python train.py --encoder_arch="quartznet" --model="encoder-decoder audio transcriber" --dataset="short read English sentences (LibriTTS-R)" --train_examples=26041 --time_shift_ms=50 --n_mels=64 --hop_length=160 --input="log_mel" --spec_augment=true --win_length=512 --tokenizer="char" --vocab_size=32 --encoder_norm="batchnorm" --encoder_activation="relu" --encoder_channel_attention="se" --encoder_drop_path=0.05 --encoder_depths=[6, 6, 6] --encoder_kernel_size=17 --encoder_stem="single" --encoder_widths=[128, 128, 128] --fusion="prefix" --decoder_width=128 --decoder_layers=8 --decoder_norm="layernorm" --decoder_norm_position="pre" --decoder_activation="geglu" --decoder_mlp_ratio=2.67 --decoder_head_dim=64 --decoder_fused_qkv=true --decoder_bias="all" --decoder_qk_norm=false --decoder_layer_scale_init=0.01 --decoder_parallel_block=false --decoder_inner_norm=false --decoder_positions="learned" --decoder_prefix_bidirectional=true --decoder_connector="mlp" --decoder_tie_embeddings=false --init="kaiming_normal" --residual_init="scaled_by_depth" --optimizer="adamw" --lr=0.0013 --beta1=0.8 --beta2=0.999 --eps=1e-08 --l1_shrink=0.01 --ema_decay=0.99 --steps=15200 --batch_size=256 --epochs=149.4 --lr_schedule="step" --warmup_steps=1520 --weight_decay=0.1
Rows from block 3 of the text decoder, named by matrix and row number. Rows with one number belong to one neuron. Each number is 200 + 40 x the weight over its row's rms, rounded and kept within 0 to 999. All counts start at 0. After the name is the row's rms in percent of the matrix's.
# gate: MLP gate (decoder.blocks.3.mlp.gate.weight, 336x128), inputs 0-127
# fc1: MLP up (decoder.blocks.3.mlp.fc1.weight, 336x128), inputs 0-127
# fc2: MLP down (decoder.blocks.3.mlp.fc2.weight, 128x336, transposed), outputs 0-127
gate.166,102,234,194,208,209,205,205,191,200,183,175,136,193,307,186,223,263,229,200,207,199,116,233,198,174,141,177,156,202,248,190,222,187,164,223,221,236,202,187,236,190,159,147,347,220,191,287,198,213,172,166,165,298,196,127,192,184,123,201,198,225,255,231,124,191,222,193,200,197,289,206,193,200,199,134,201,183,201,203,232,198,202,206,223,173,224,290,269,296,185,175,195,144,220,210,232,205,195,293,168,197,192,265,218,199,201,199,315,189,175,206,204,195,172,204,198,121,205,212,194,196,190,204,194,191,278,187,201,148
gate.167,091,245,245,175,213,174,147,227,206,169,206,176,145,231,253,201,323,227,217,305,191,218,187,216,149,200,217,249,160,176,260,178,277,103,204,161,172,199,190,190,110,259,217,198,256,204,199,150,199,154,210,234,167,126,154,202,149,200,182,155,171,272,192,125,193,228,206,202,239,153,201,189,240,267,236,203,208,184,194,188,229,194,200,207,172,228,206,188,156,276,243,215,240,152,173,175,216,220,203,189,181,169,201,270,200,199,162,201,246,199,191,204,220,197,240,164,88,206,235,111,201,148,200,153,162,224,261,283,201
gate.168,097,323,127,185,167,201,202,208,186,234,166,224,269,215,187,199,180,194,218,155,210,190,192,230,183,193,168,188,261,196,245,195,129,211,180,221,285,252,182,309,182,199,343,173,139,196,221,244,252,142,260,212,184,211,185,200,187,228,205,195,203,200,240,151,214,217,191,141,240,240,246,181,143,179,198,170,305,190,160,226,201,145,92,212,204,193,211,205,200,119,108,131,152,198,212,178,201,214,203,199,202,125,181,203,270,221,200,198,235,220,200,208,228,152,199,165,181,214,250,198,162,201,200,253,211,188,173,181,201
gate.169,104,192,248,200,194,204,240,167,214,195,238,200,147,251,202,256,266,207,198,209,197,163,191,253,206,113,224,196,135,243,193,169,322,138,213,187,254,316,159,169,204,257,199,175,242,236,186,203,197,260,168,175,256,223,145,173,196,219,136,185,198,133,147,182,138,165,209,203,235,215,214,171,224,200,144,240,199,241,178,227,221,200,162,209,150,295,201,199,128,188,143,177,182,232,194,201,204,213,237,266,231,160,189,206,126,198,207,246,257,197,101,202,279,217,196,94,208,227,235,198,272,174,199,200,189,200,204,226,194
gate.170,092,233,206,261,199,206,100,200,193,204,199,180,253,178,251,198,177,196,199,186,189,185,199,201,197,162,103,188,190,290,143,189,203,272,179,189,208,220,190,95,200,123,149,200,266,150,277,187,178,172,261,211,200,140,179,273,193,238,234,244,140,215,210,247,212,206,169,142,200,108,201,147,201,243,232,212,151,169,237,121,250,169,162,193,203,218,225,331,202,197,214,221,156,145,192,174,183,201,194,210,188,163,241,290,207,190,205,228,319,200,184,206,215,206,196,200,216,213,221,262,200,176,200,200,153,205,200,202,162
gate.171,111,212,165,217,204,193,93,199,250,199,200,147,223,267,195,196,197,187,168,207,243,219,167,176,170,224,297,161,201,130,146,160,187,211,213,258,180,195,206,184,270,143,199,207,209,139,213,279,209,194,227,216,193,201,163,230,143,198,249,203,192,96,243,179,198,191,205,199,192,232,207,168,195,191,189,303,207,131,267,148,210,190,190,190,222,219,188,244,221,215,189,250,242,223,223,175,66,156,178,199,285,246,282,193,234,283,190,197,188,174,238,193,144,159,213,176,201,156,156,303,210,196,149,223,241,194,243,191,197
gate.172,100,190,162,231,254,183,204,198,196,192,252,141,200,235,203,131,251,239,220,285,199,198,216,162,187,195,197,194,190,118,215,169,198,200,193,203,161,256,221,74,213,211,151,201,170,185,195,178,175,201,215,230,202,198,202,135,312,237,199,133,287,213,197,203,274,190,206,188,194,189,199,263,208,214,210,244,212,183,137,149,159,212,176,243,188,174,142,243,201,198,140,172,218,306,163,206,124,196,207,249,189,184,176,182,269,190,119,184,175,201,183,197,209,210,216,240,237,160,101,170,95,215,181,223,214,176,199,153,290
gate.173,096,287,188,236,205,213,159,132,255,201,203,187,259,188,163,211,261,205,184,223,160,209,214,186,185,158,190,239,160,191,144,236,206,183,236,189,163,210,174,195,190,200,243,287,222,227,248,265,156,198,214,212,209,165,143,211,197,160,261,194,143,192,110,155,215,300,248,215,226,224,212,125,231,195,128,200,249,88,177,132,189,236,149,198,276,210,220,251,169,208,219,245,224,196,200,231,169,153,228,196,208,122,200,238,272,223,132,224,184,212,197,157,213,215,187,144,179,125,223,116,204,119,202,221,198,258,203,183,233
gate.174,100,224,142,218,204,226,268,202,198,245,280,182,247,200,148,203,185,127,201,202,201,200,206,203,183,146,194,197,165,177,196,213,198,191,183,313,200,250,144,204,195,179,183,206,238,154,202,188,218,195,190,200,175,227,198,164,216,178,260,197,289,202,192,240,179,200,133,153,201,229,147,233,199,200,184,209,114,185,190,171,169,180,239,172,260,193,244,179,243,240,214,172,177,188,293,162,236,169,191,184,305,173,196,184,276,234,161,232,148,202,203,199,215,208,211,112,365,210,271,173,200,243,246,193,195,221,199,119,277
gate.175,095,181,202,150,269,247,278,204,243,246,213,233,291,183,204,247,209,282,211,200,187,193,192,205,209,203,212,217,255,200,201,201,213,118,199,143,164,227,154,176,219,207,241,207,224,149,165,203,195,168,102,215,124,219,248,200,153,168,162,192,263,189,191,107,202,212,203,68,190,198,199,181,216,120,157,209,210,201,196,313,203,194,275,191,264,179,172,182,177,139,116,259,177,209,207,189,214,189,166,168,184,224,209,175,179,207,190,221,206,192,244,65,201,128,207,169,223,216,216,205,200,230,181,224,157,191,222,202,180
gate.176,100,118,267,173,223,247,204,204,208,191,201,190,189,256,77,217,269,209,186,202,220,276,235,135,246,213,191,171,187,81,176,209,210,183,217,232,223,205,183,202,202,237,197,205,157,179,191,192,168,204,190,224,177,200,209,196,157,196,261,201,94,197,182,189,189,265,210,119,217,206,178,188,252,149,195,209,147,193,256,175,171,233,203,217,254,232,166,221,207,150,176,255,200,170,241,247,247,101,198,171,237,201,255,90,200,192,198,192,199,201,252,235,205,240,204,198,200,259,253,218,123,84,203,205,211,198,225,173,127
gate.177,094,283,178,181,182,197,218,154,229,201,184,194,262,142,240,240,184,131,189,215,181,148,205,201,125,224,213,154,194,131,202,197,204,294,284,273,215,294,251,193,142,188,247,198,219,187,198,181,192,261,193,156,224,173,233,196,200,180,200,251,207,214,242,149,214,158,120,209,174,241,151,200,149,161,259,207,191,195,280,210,212,199,203,89,197,217,301,186,140,235,199,164,217,173,175,150,213,199,199,139,264,193,194,217,179,207,167,184,180,205,155,278,179,189,212,207,199,201,185,252,276,242,160,164,195,216,213,306,193
gate.178,099,203,137,290,184,213,204,282,201,223,201,237,200,223,201,137,139,143,238,164,203,202,233,204,199,222,188,214,185,125,251,117,127,195,86,233,129,263,182,220,222,134,213,169,236,215,228,233,174,199,202,254,193,203,244,277,179,188,201,239,200,201,204,196,204,73,264,150,257,182,132,162,164,184,182,189,303,200,252,182,197,123,219,241,131,98,200,200,243,181,203,194,199,199,200,208,151,249,206,135,119,209,215,200,209,215,234,187,226,197,185,174,261,177,196,231,193,176,182,199,180,175,197,206,200,195,217,200,212
gate.179,101,263,187,234,212,318,71,212,199,132,298,198,206,189,139,197,199,198,268,191,182,206,172,203,224,212,199,200,201,200,197,157,179,84,229,240,243,178,204,170,244,177,220,196,250,225,219,200,213,200,157,176,200,254,206,210,151,277,197,180,145,207,202,151,223,197,182,118,149,176,229,157,181,147,256,203,169,214,238,178,207,173,249,258,226,232,187,227,221,181,152,225,272,185,152,225,159,188,131,255,282,215,245,100,199,206,178,188,179,220,205,132,220,174,268,204,210,230,243,215,161,214,189,199,238,170,166,203,146
gate.180,098,180,200,235,181,185,205,189,246,268,193,202,185,207,208,165,199,153,128,175,228,190,225,264,217,198,200,211,211,213,176,187,252,218,207,240,216,243,144,182,208,297,198,188,194,199,127,113,192,193,187,202,211,236,196,157,272,158,272,146,197,202,287,223,124,162,187,201,204,264,193,170,288,164,150,204,204,200,234,127,94,214,191,202,142,217,205,185,172,146,282,183,206,228,91,211,240,193,201,208,279,209,201,188,167,92,189,231,221,190,251,108,155,223,184,189,251,201,248,200,207,216,175,201,270,182,245,210,190
gate.181,095,198,227,159,200,158,208,162,241,280,290,186,259,144,178,178,235,197,190,135,167,265,227,179,37,197,175,178,200,254,188,276,253,214,202,181,216,197,206,204,201,189,247,259,186,149,239,198,199,190,148,205,200,204,270,157,225,185,199,259,148,169,275,263,198,189,212,183,199,230,143,232,248,202,187,154,162,198,197,184,270,201,201,200,258,256,199,196,202,178,231,263,129,209,176,194,190,240,215,200,210,152,191,243,160,320,174,167,206,208,141,280,175,187,200,202,189,156,277,181,192,208,200,166,208,200,242,265,213
gate.182,096,325,223,214,181,200,226,169,256,187,168,206,212,221,203,200,325,248,200,150,184,138,185,198,174,202,126,235,248,204,180,197,161,102,221,207,202,183,235,186,79,226,250,152,108,202,190,166,257,184,227,207,202,237,136,234,199,278,116,268,196,195,189,192,200,208,202,212,189,134,99,211,290,204,163,156,221,168,144,197,163,184,201,235,185,198,182,176,205,206,185,232,224,164,201,194,204,211,222,185,199,209,192,269,194,213,203,189,230,197,191,199,218,201,189,204,179,232,149,265,215,173,217,206,273,202,239,200,312
fc1.166,105,221,132,174,179,153,126,227,147,221,244,201,305,192,236,200,209,245,221,166,183,116,180,202,200,203,213,226,268,161,153,203,245,270,209,197,217,140,291,196,73,203,202,228,200,216,216,189,104,193,233,197,203,205,172,200,199,190,281,199,214,163,247,178,95,206,196,102,195,209,201,116,188,202,204,201,180,206,202,192,205,93,195,236,192,161,172,229,206,252,222,205,165,226,209,255,119,206,185,130,176,249,169,238,186,272,195,164,198,164,203,175,200,178,191,241,186,199,238,199,206,141,182,207,253,228,208,242,165
fc1.167,094,263,247,258,202,218,220,138,212,215,189,79,283,169,172,202,174,194,217,74,184,193,237,191,250,180,212,182,185,309,164,194,240,187,237,204,249,185,262,238,206,219,303,198,197,206,259,185,245,215,199,168,123,162,175,201,182,156,202,277,189,194,200,213,164,199,191,144,193,223,211,212,210,210,150,242,117,201,213,249,228,176,159,246,177,220,197,215,198,219,199,220,206,200,176,206,198,198,220,213,199,166,168,220,174,154,200,161,165,130,156,167,204,203,192,199,154,315,195,202,215,191,148,262,246,281,205,96,194
fc1.168,091,173,142,280,216,190,153,221,195,247,190,210,248,204,192,279,178,286,231,186,179,200,190,179,188,209,200,204,188,290,255,159,199,125,204,200,224,278,238,182,201,237,178,215,179,176,173,231,211,115,200,176,193,215,273,272,263,199,303,174,177,205,173,273,156,210,209,186,211,190,191,103,207,155,245,200,201,206,219,198,191,226,202,181,174,214,171,171,209,258,203,174,201,190,186,318,178,193,227,217,174,73,207,269,196,231,188,248,199,131,113,201,233,202,177,276,203,202,194,196,116,232,185,189,169,180,199,252,205
fc1.169,098,295,199,219,135,223,193,183,203,232,208,80,163,197,217,321,175,200,162,169,229,274,182,210,207,201,248,228,200,308,203,197,204,203,207,187,210,184,188,199,200,205,176,201,176,188,282,220,227,200,203,201,177,220,200,226,208,200,173,201,187,201,200,192,103,163,273,126,77,247,257,206,198,169,105,320,127,204,202,222,199,187,254,221,213,203,236,164,200,207,244,201,198,179,194,196,190,208,200,194,130,199,200,196,204,217,155,293,172,168,196,201,194,250,200,247,203,154,199,177,219,203,213,202,222,230,254,298,199
fc1.170,102,194,198,187,113,236,167,200,177,198,181,229,149,218,261,224,216,219,289,187,206,214,252,200,206,170,113,214,192,322,93,167,188,209,196,167,200,200,195,178,201,225,213,205,148,183,211,215,119,198,181,239,162,304,216,249,214,266,170,239,222,216,252,205,232,136,226,244,201,198,209,196,176,275,127,172,207,169,198,247,185,274,204,128,181,195,197,137,184,194,196,221,201,189,229,212,205,207,251,232,257,118,127,203,168,193,200,233,198,187,129,175,199,278,138,225,186,154,199,109,210,195,203,105,200,200,203,175,213
fc1.171,105,196,230,192,149,221,175,207,184,167,162,189,196,183,170,232,175,216,206,248,190,187,210,125,241,184,204,114,86,208,159,203,165,209,163,277,200,205,167,209,193,168,190,223,216,200,270,205,104,282,243,169,202,99,185,249,198,191,173,247,206,233,180,184,202,232,235,195,176,202,169,200,181,188,162,200,219,246,285,232,232,290,209,206,212,200,226,95,203,213,200,182,144,195,107,102,284,203,217,205,200,219,217,250,182,260,215,201,236,199,199,221,167,121,205,201,201,186,284,178,199,147,199,216,259,303,196,186,208
fc1.172,099,214,225,187,199,227,263,238,175,198,200,202,194,334,193,200,288,216,207,159,189,222,159,142,280,199,231,208,152,124,150,177,200,199,212,201,192,207,185,191,231,195,155,286,104,203,111,100,240,169,98,201,177,200,200,234,237,252,194,238,221,218,246,168,164,194,201,158,171,258,162,260,188,191,121,178,200,150,162,136,111,213,203,118,198,129,202,199,223,204,238,201,199,177,230,197,167,210,200,177,182,201,222,180,201,191,159,156,227,241,234,195,219,194,196,195,158,212,208,227,218,213,140,220,231,284,268,241,211
fc1.173,096,212,213,240,212,249,196,181,203,169,180,146,280,200,279,199,215,195,211,202,192,48,189,166,304,176,199,221,188,205,126,178,279,280,203,283,183,180,244,201,186,103,199,181,206,223,194,199,199,271,198,164,228,158,201,197,210,224,143,201,131,168,234,210,214,167,144,189,263,187,201,185,319,192,205,208,200,108,223,191,302,188,182,218,173,163,187,201,174,189,202,174,229,176,207,191,201,201,209,202,219,231,162,248,179,293,200,242,200,212,165,231,158,203,176,198,190,202,196,253,216,180,229,226,263,251,243,200,135
fc1.174,102,219,274,165,187,317,224,159,162,222,207,209,139,182,230,207,280,175,191,143,56,201,141,107,211,295,193,215,149,175,303,191,210,191,152,145,275,166,147,216,190,265,209,197,199,203,256,198,170,210,200,223,217,196,199,178,242,187,224,154,200,313,173,232,221,233,183,215,247,146,259,143,200,191,207,178,184,220,185,191,241,179,203,199,200,157,200,203,192,215,198,227,209,239,210,207,207,206,226,190,193,190,199,210,196,195,192,75,210,188,129,172,217,198,211,207,199,192,191,197,208,223,188,106,143,241,168,246,218
fc1.175,102,250,235,200,238,181,216,211,200,275,225,166,150,76,200,200,208,184,201,200,237,197,195,177,154,193,127,199,223,193,164,174,185,122,185,226,167,200,185,200,200,226,189,173,198,179,175,120,194,228,158,201,208,163,191,197,315,277,256,262,194,211,277,172,108,210,208,211,187,175,194,197,171,238,275,200,288,231,198,206,214,203,309,200,261,142,251,192,177,256,201,191,183,202,230,201,198,226,190,211,250,244,150,159,202,203,238,116,143,200,274,208,218,172,232,260,122,204,202,167,215,239,199,168,262,186,264,150,220
fc1.176,105,200,209,55,226,194,279,198,282,145,253,207,145,223,216,200,188,214,130,253,198,190,191,213,112,285,201,200,193,111,202,195,223,209,207,208,240,203,229,230,195,178,187,168,202,233,204,155,129,213,251,243,200,199,200,148,188,213,198,212,197,145,243,200,172,207,220,233,148,205,235,225,210,239,181,211,94,195,158,173,170,131,95,171,200,281,190,222,199,237,164,131,184,198,182,286,200,187,202,194,200,113,187,226,236,202,200,266,168,176,162,188,244,176,241,224,217,259,172,228,120,193,187,218,209,239,236,158,225
fc1.177,098,176,226,145,93,236,198,164,256,201,52,179,235,179,181,142,194,208,212,143,190,213,199,200,215,189,196,195,208,182,192,218,185,195,160,187,170,184,180,223,168,184,241,96,314,189,205,220,213,224,200,112,194,122,196,209,303,195,188,208,203,263,70,173,181,156,223,189,258,199,198,202,200,274,174,195,203,172,187,199,235,171,247,227,207,211,208,171,247,203,194,234,207,236,203,230,182,112,296,212,225,232,246,261,203,205,156,204,217,226,256,213,165,201,220,234,195,197,183,220,125,201,201,214,191,208,206,269,163
fc1.178,095,164,198,249,140,230,204,200,224,127,229,162,201,239,161,199,224,162,185,211,198,245,204,198,184,210,267,205,200,147,162,241,200,231,206,196,243,227,208,286,193,224,206,192,243,200,174,238,149,207,206,273,210,144,159,200,167,254,321,169,180,144,197,232,200,201,200,160,196,159,253,186,237,131,215,133,221,280,185,149,256,205,196,195,231,196,169,217,193,198,199,177,111,198,151,223,183,235,116,280,281,200,295,224,164,181,177,202,131,199,132,138,279,238,207,174,201,305,154,221,167,233,194,171,201,243,202,192,202
fc1.179,098,196,160,173,191,192,131,206,196,162,135,277,247,199,236,201,204,223,207,110,201,158,125,197,215,191,195,186,136,201,266,222,292,202,181,192,198,253,176,227,251,159,254,188,202,267,158,223,217,176,225,205,242,196,230,205,215,265,194,139,179,201,209,221,191,284,223,120,208,117,207,197,43,245,214,271,219,204,117,183,152,191,181,193,241,181,222,199,150,199,161,214,154,235,221,144,203,176,200,171,199,228,104,246,188,208,213,199,226,245,201,208,209,108,201,225,200,201,227,204,263,213,138,207,211,170,163,155,214
fc1.180,103,163,218,189,233,181,205,203,285,154,202,110,186,172,216,203,175,183,200,145,199,261,219,228,243,180,124,183,276,191,214,161,226,227,191,235,236,202,172,195,284,274,198,170,244,198,259,185,202,273,200,160,192,194,114,240,215,276,191,267,235,144,172,105,217,199,158,201,281,185,119,233,150,205,188,161,178,201,174,180,207,240,224,193,244,207,217,150,200,191,149,239,202,220,260,114,193,214,272,200,114,196,151,190,201,158,142,231,132,129,201,161,200,222,200,205,209,247,258,196,157,222,215,192,204,187,198,281,201
fc1.181,099,179,197,207,205,164,225,241,200,208,199,199,211,214,205,263,218,248,210,171,273,185,93,195,252,136,194,210,211,174,239,180,192,252,263,196,143,320,190,148,257,146,172,274,219,118,262,200,197,267,200,176,261,191,196,213,175,252,225,157,197,243,203,202,173,97,224,206,183,283,287,292,169,155,200,227,208,188,164,197,179,177,206,170,204,267,203,200,188,163,218,140,268,154,185,202,225,222,225,199,185,200,156,194,83,243,263,194,203,158,201,208,241,165,181,195,188,201,189,248,170,264,171,193,200,159,200,217,175
fc1.182,099,185,222,272,266,169,158,191,211,194,204,210,177,269,82,251,252,210,215,198,297,196,206,115,148,213,200,200,192,224,234,179,197,218,229,191,199,250,208,103,208,188,191,225,182,213,204,208,230,195,229,189,215,243,199,233,159,200,134,202,122,183,206,227,291,200,168,193,216,168,199,194,264,200,179,193,180,192,75,178,217,202,243,190,162,190,196,213,293,226,127,181,200,186,201,220,262,200,121,231,199,266,202,206,255,185,202,81,164,259,174,180,237,228,200,224,174,204,191,168,200,185,202,196,242,80,220,201,201
fc2.166,103,200,202,200,163,255,254,87,245,309,333,199,173,250,195,161,199,197,136,144,160,228,201,228,175,159,189,228,152,195,207,228,186,202,263,201,209,201,73,206,222,216,220,169,201,115,240,193,210,212,183,267,82,151,184,146,227,200,177,206,205,181,234,198,209,185,161,196,214,224,211,184,317,198,241,272,197,222,203,168,186,203,196,184,193,237,229,141,212,197,227,280,233,211,200,203,258,169,228,206,210,163,142,199,200,199,199,211,204,178,136,233,159,206,182,152,217,194,234,223,146,195,245,224,145,236,180,197,172
fc2.167,096,201,250,170,267,209,243,300,202,151,144,196,195,228,285,189,265,196,161,196,234,161,155,93,206,204,172,197,110,105,200,209,227,209,200,212,187,215,219,199,200,212,132,201,199,181,224,201,198,207,202,253,245,205,201,184,240,203,200,78,151,288,225,235,196,178,136,197,162,237,200,165,201,146,224,155,213,201,199,172,192,206,216,211,151,202,193,196,101,205,188,142,218,228,211,175,201,222,136,199,194,279,239,221,255,150,226,170,149,205,208,277,216,198,207,179,204,169,202,155,177,203,200,193,159,191,338,253,216
fc2.168,100,176,263,206,243,166,209,217,197,195,231,218,184,192,200,47,207,202,180,197,199,275,179,184,208,196,173,198,164,207,198,200,185,233,200,181,79,210,168,219,200,204,137,206,218,232,193,195,200,242,229,170,283,216,198,201,206,209,203,197,192,197,216,170,200,184,247,210,179,279,159,220,202,322,200,146,246,251,123,178,149,201,196,212,257,201,141,171,217,218,172,249,200,240,196,24,195,160,197,166,215,200,187,186,209,180,220,172,228,197,222,196,190,203,311,136,197,211,274,171,228,169,180,155,200,198,216,119,222
fc2.169,099,196,189,205,215,123,224,194,204,152,183,244,201,268,182,177,151,202,212,173,276,173,199,182,204,212,194,197,187,133,194,255,257,214,203,207,186,244,217,220,204,161,219,245,237,109,199,149,212,217,162,217,212,188,174,120,182,202,232,222,127,221,218,267,307,179,142,224,161,209,194,211,324,171,236,104,223,161,237,201,220,224,164,187,187,112,117,196,148,218,137,142,209,210,220,189,187,168,136,314,181,245,177,202,203,141,217,161,197,217,198,224,185,230,277,236,189,202,204,283,236,156,202,194,206,192,215,163,240
fc2.170,105,273,204,220,247,203,204,205,219,199,200,198,228,192,194,68,220,135,181,181,203,124,241,232,139,217,200,186,318,152,193,190,187,89,152,168,194,150,161,219,185,143,207,209,235,252,169,201,197,173,202,115,214,212,158,110,198,251,245,180,139,109,153,193,182,218,179,262,176,214,190,240,287,199,201,204,228,186,175,218,200,198,200,258,197,197,177,220,204,216,196,198,218,213,204,178,152,165,217,198,262,234,152,118,258,165,197,199,181,199,201,191,165,199,320,197,105,206,206,210,183,203,230,253,231,200,204,198,251
fc2.171,109,190,218,201,164,201,201,193,199,268,168,271,299,140,203,198,189,230,214,191,166,191,185,199,195,197,199,235,205,138,251,250,198,267,190,134,246,211,171,124,203,284,264,214,230,201,178,198,268,159,210,241,189,161,212,108,215,202,269,168,200,201,192,317,176,192,139,193,200,236,204,201,207,179,163,216,167,195,184,182,235,166,198,198,195,187,134,204,236,205,139,235,132,161,207,214,250,272,192,156,86,74,198,224,203,193,140,230,246,149,164,215,272,196,191,222,246,202,213,227,202,200,252,205,200,141,216,253,211
fc2.172,101,204,202,273,169,167,201,141,201,181,191,184,215,98,200,177,156,199,233,192,191,200,251,194,148,200,191,200,202,235,190,207,199,205,200,201,179,160,180,275,206,199,221,120,255,348,202,195,193,149,242,222,216,189,295,215,205,109,200,166,219,164,141,216,265,170,222,206,219,164,192,131,182,305,223,239,233,226,191,332,243,199,202,226,235,264,200,177,197,177,191,214,153,216,174,186,228,199,213,237,214,231,118,214,210,164,238,272,217,163,253,149,176,204,203,145,191,186,198,201,241,248,237,257,183,222,134,195,148
fc2.173,093,164,328,214,153,163,126,201,206,197,227,217,105,215,188,170,121,200,189,161,260,190,157,148,137,248,315,244,125,60,226,212,226,222,163,205,220,158,128,163,207,201,187,236,190,166,188,229,206,244,203,187,180,264,217,187,227,135,332,184,190,184,230,137,173,222,212,210,190,186,180,185,201,174,290,199,198,151,196,220,201,198,209,251,308,230,155,225,238,200,141,198,137,193,201,201,208,196,185,173,197,190,212,188,223,203,222,178,213,235,199,244,199,186,211,215,220,211,210,224,208,204,212,201,195,162,249,206,198
fc2.174,093,208,113,205,195,139,190,213,193,173,191,205,216,255,199,206,113,168,150,217,225,242,244,204,189,192,110,197,298,246,128,170,205,187,241,219,184,180,198,228,203,203,199,155,198,181,218,244,275,159,206,184,199,199,115,209,199,252,200,251,166,201,178,198,217,167,257,161,92,200,267,200,239,157,285,207,268,219,260,181,199,111,179,234,199,180,202,174,224,180,170,214,217,146,192,159,198,186,255,202,210,194,230,200,244,229,254,198,200,122,243,105,224,232,181,240,208,155,190,238,224,201,271,199,224,176,175,79,242
fc2.175,100,194,239,215,131,210,209,172,198,158,200,211,223,182,221,191,177,186,231,196,140,154,159,241,255,205,206,192,187,226,203,195,250,180,258,264,237,205,196,162,188,139,159,187,235,202,223,196,194,170,187,235,142,202,192,231,280,192,187,113,201,185,200,199,336,173,211,200,203,221,173,311,185,211,111,195,150,183,234,156,227,215,196,218,322,236,190,237,188,241,246,220,188,229,197,229,183,193,174,201,198,200,330,216,214,258,173,271,261,201,79,202,194,180,177,213,249,209,118,186,168,125,187,204,191,200,196,243,204
fc2.176,101,203,197,171,200,214,185,186,273,225,160,158,247,222,215,209,238,195,175,108,224,149,255,215,201,68,199,225,186,207,179,260,187,185,246,184,232,205,290,182,202,197,117,201,287,185,137,206,144,178,219,191,215,148,273,221,261,164,190,264,222,138,169,216,204,236,198,198,115,244,159,197,297,211,201,201,165,143,161,258,201,243,308,195,188,149,204,205,198,273,180,242,186,260,170,145,161,166,194,218,204,270,208,228,173,195,185,248,179,163,180,155,245,262,200,216,200,129,210,218,218,236,196,194,188,188,199,182,221
fc2.177,097,231,190,239,199,200,201,203,197,184,195,168,148,168,209,219,201,204,150,212,220,150,199,185,219,156,213,230,208,222,208,200,201,196,192,199,202,268,124,151,197,225,220,229,162,196,254,202,202,182,266,238,161,183,138,168,233,264,201,251,238,183,186,160,210,197,200,188,203,172,273,168,193,103,234,180,179,217,155,148,262,314,192,187,208,198,43,125,201,288,196,215,176,118,197,198,200,243,225,200,265,206,150,183,197,204,311,225,208,202,169,238,164,206,203,137,229,221,200,246,205,138,124,230,267,210,198,108,202
fc2.178,097,214,207,225,197,194,259,208,191,156,178,198,256,237,197,211,246,154,230,201,185,207,247,210,185,190,205,174,243,143,332,266,176,160,206,229,181,180,206,179,206,168,88,136,165,230,231,203,299,207,181,189,200,200,173,252,291,172,160,228,271,178,193,198,183,165,156,196,213,207,200,212,240,266,204,215,140,82,201,196,82,187,151,203,86,217,198,163,241,198,192,199,253,216,194,216,185,168,199,194,203,223,245,153,208,216,226,201,259,211,209,215,194,198,213,198,217,92,196,219,190,195,232,200,269,196,241,122,182
fc2.179,100,173,148,241,178,201,200,199,198,209,200,149,169,224,201,234,173,208,190,231,198,189,191,197,255,185,223,151,200,136,218,65,190,255,200,162,198,166,175,210,201,245,194,134,204,198,241,165,66,168,195,195,199,243,180,200,205,177,218,191,258,163,157,214,211,188,202,204,175,253,211,200,211,164,182,195,218,198,177,172,236,273,224,303,144,272,225,185,205,201,189,131,184,235,178,200,203,193,204,260,198,307,202,178,97,265,188,322,237,190,216,196,194,273,194,206,170,253,189,226,132,210,277,202,149,260,227,156,211
fc2.180,108,214,215,203,168,202,193,183,232,261,210,235,202,196,226,167,223,199,201,206,197,121,180,240,196,174,197,193,201,214,223,169,194,216,218,171,189,193,190,198,216,198,198,211,187,189,226,207,104,112,214,170,219,268,230,168,207,204,238,167,333,196,253,228,182,228,208,212,152,196,220,136,224,295,201,154,314,165,200,162,196,179,223,173,201,229,192,219,161,136,197,278,125,201,184,162,218,84,137,207,228,199,200,213,148,164,271,191,212,225,160,269,156,200,220,237,195,220,117,203,223,163,57,189,202,221,226,132,206
fc2.181,098,179,250,200,195,174,199,191,200,130,193,235,167,196,178,173,186,213,211,236,200,205,181,235,194,243,237,235,204,213,271,234,226,171,198,193,312,62,228,296,239,186,198,213,183,282,108,232,203,200,225,219,166,193,223,225,197,174,179,200,208,201,201,192,279,244,27,275,217,115,228,154,200,265,258,197,204,196,178,217,207,146,202,202,175,198,178,199,170,198,201,201,204,223,182,160,135,200,133,201,188,226,188,207,217,134,268,252,188,203,225,200,179,208,184,200,179,228,199,78,201,186,200,204,203,199,212,154,197
fc2.182,096,170,57,221,205,199,211,263,286,200,157,200,199,169,249,155,196,229,179,215,130,225,187,209,248,155,189,190,174,196,197,205,219,192,166,190,167,47,205,200,193,203,248,182,205,189,228,160,217,190,202,231,203,269,291,245,199,200,203,203,197,193,212,207,216,200,186,197,174,271,200,201,180,216,195,284,214,188,278,204,196,202,143,199,223,248,196,174,171,188,201,145,196,213,223,139,157,177,184,138,202,164,50,186,235,200,191,207,194,162,223,220,165,130,226,191,208,143,228,188,220,311,203,271,208,206,250,232,231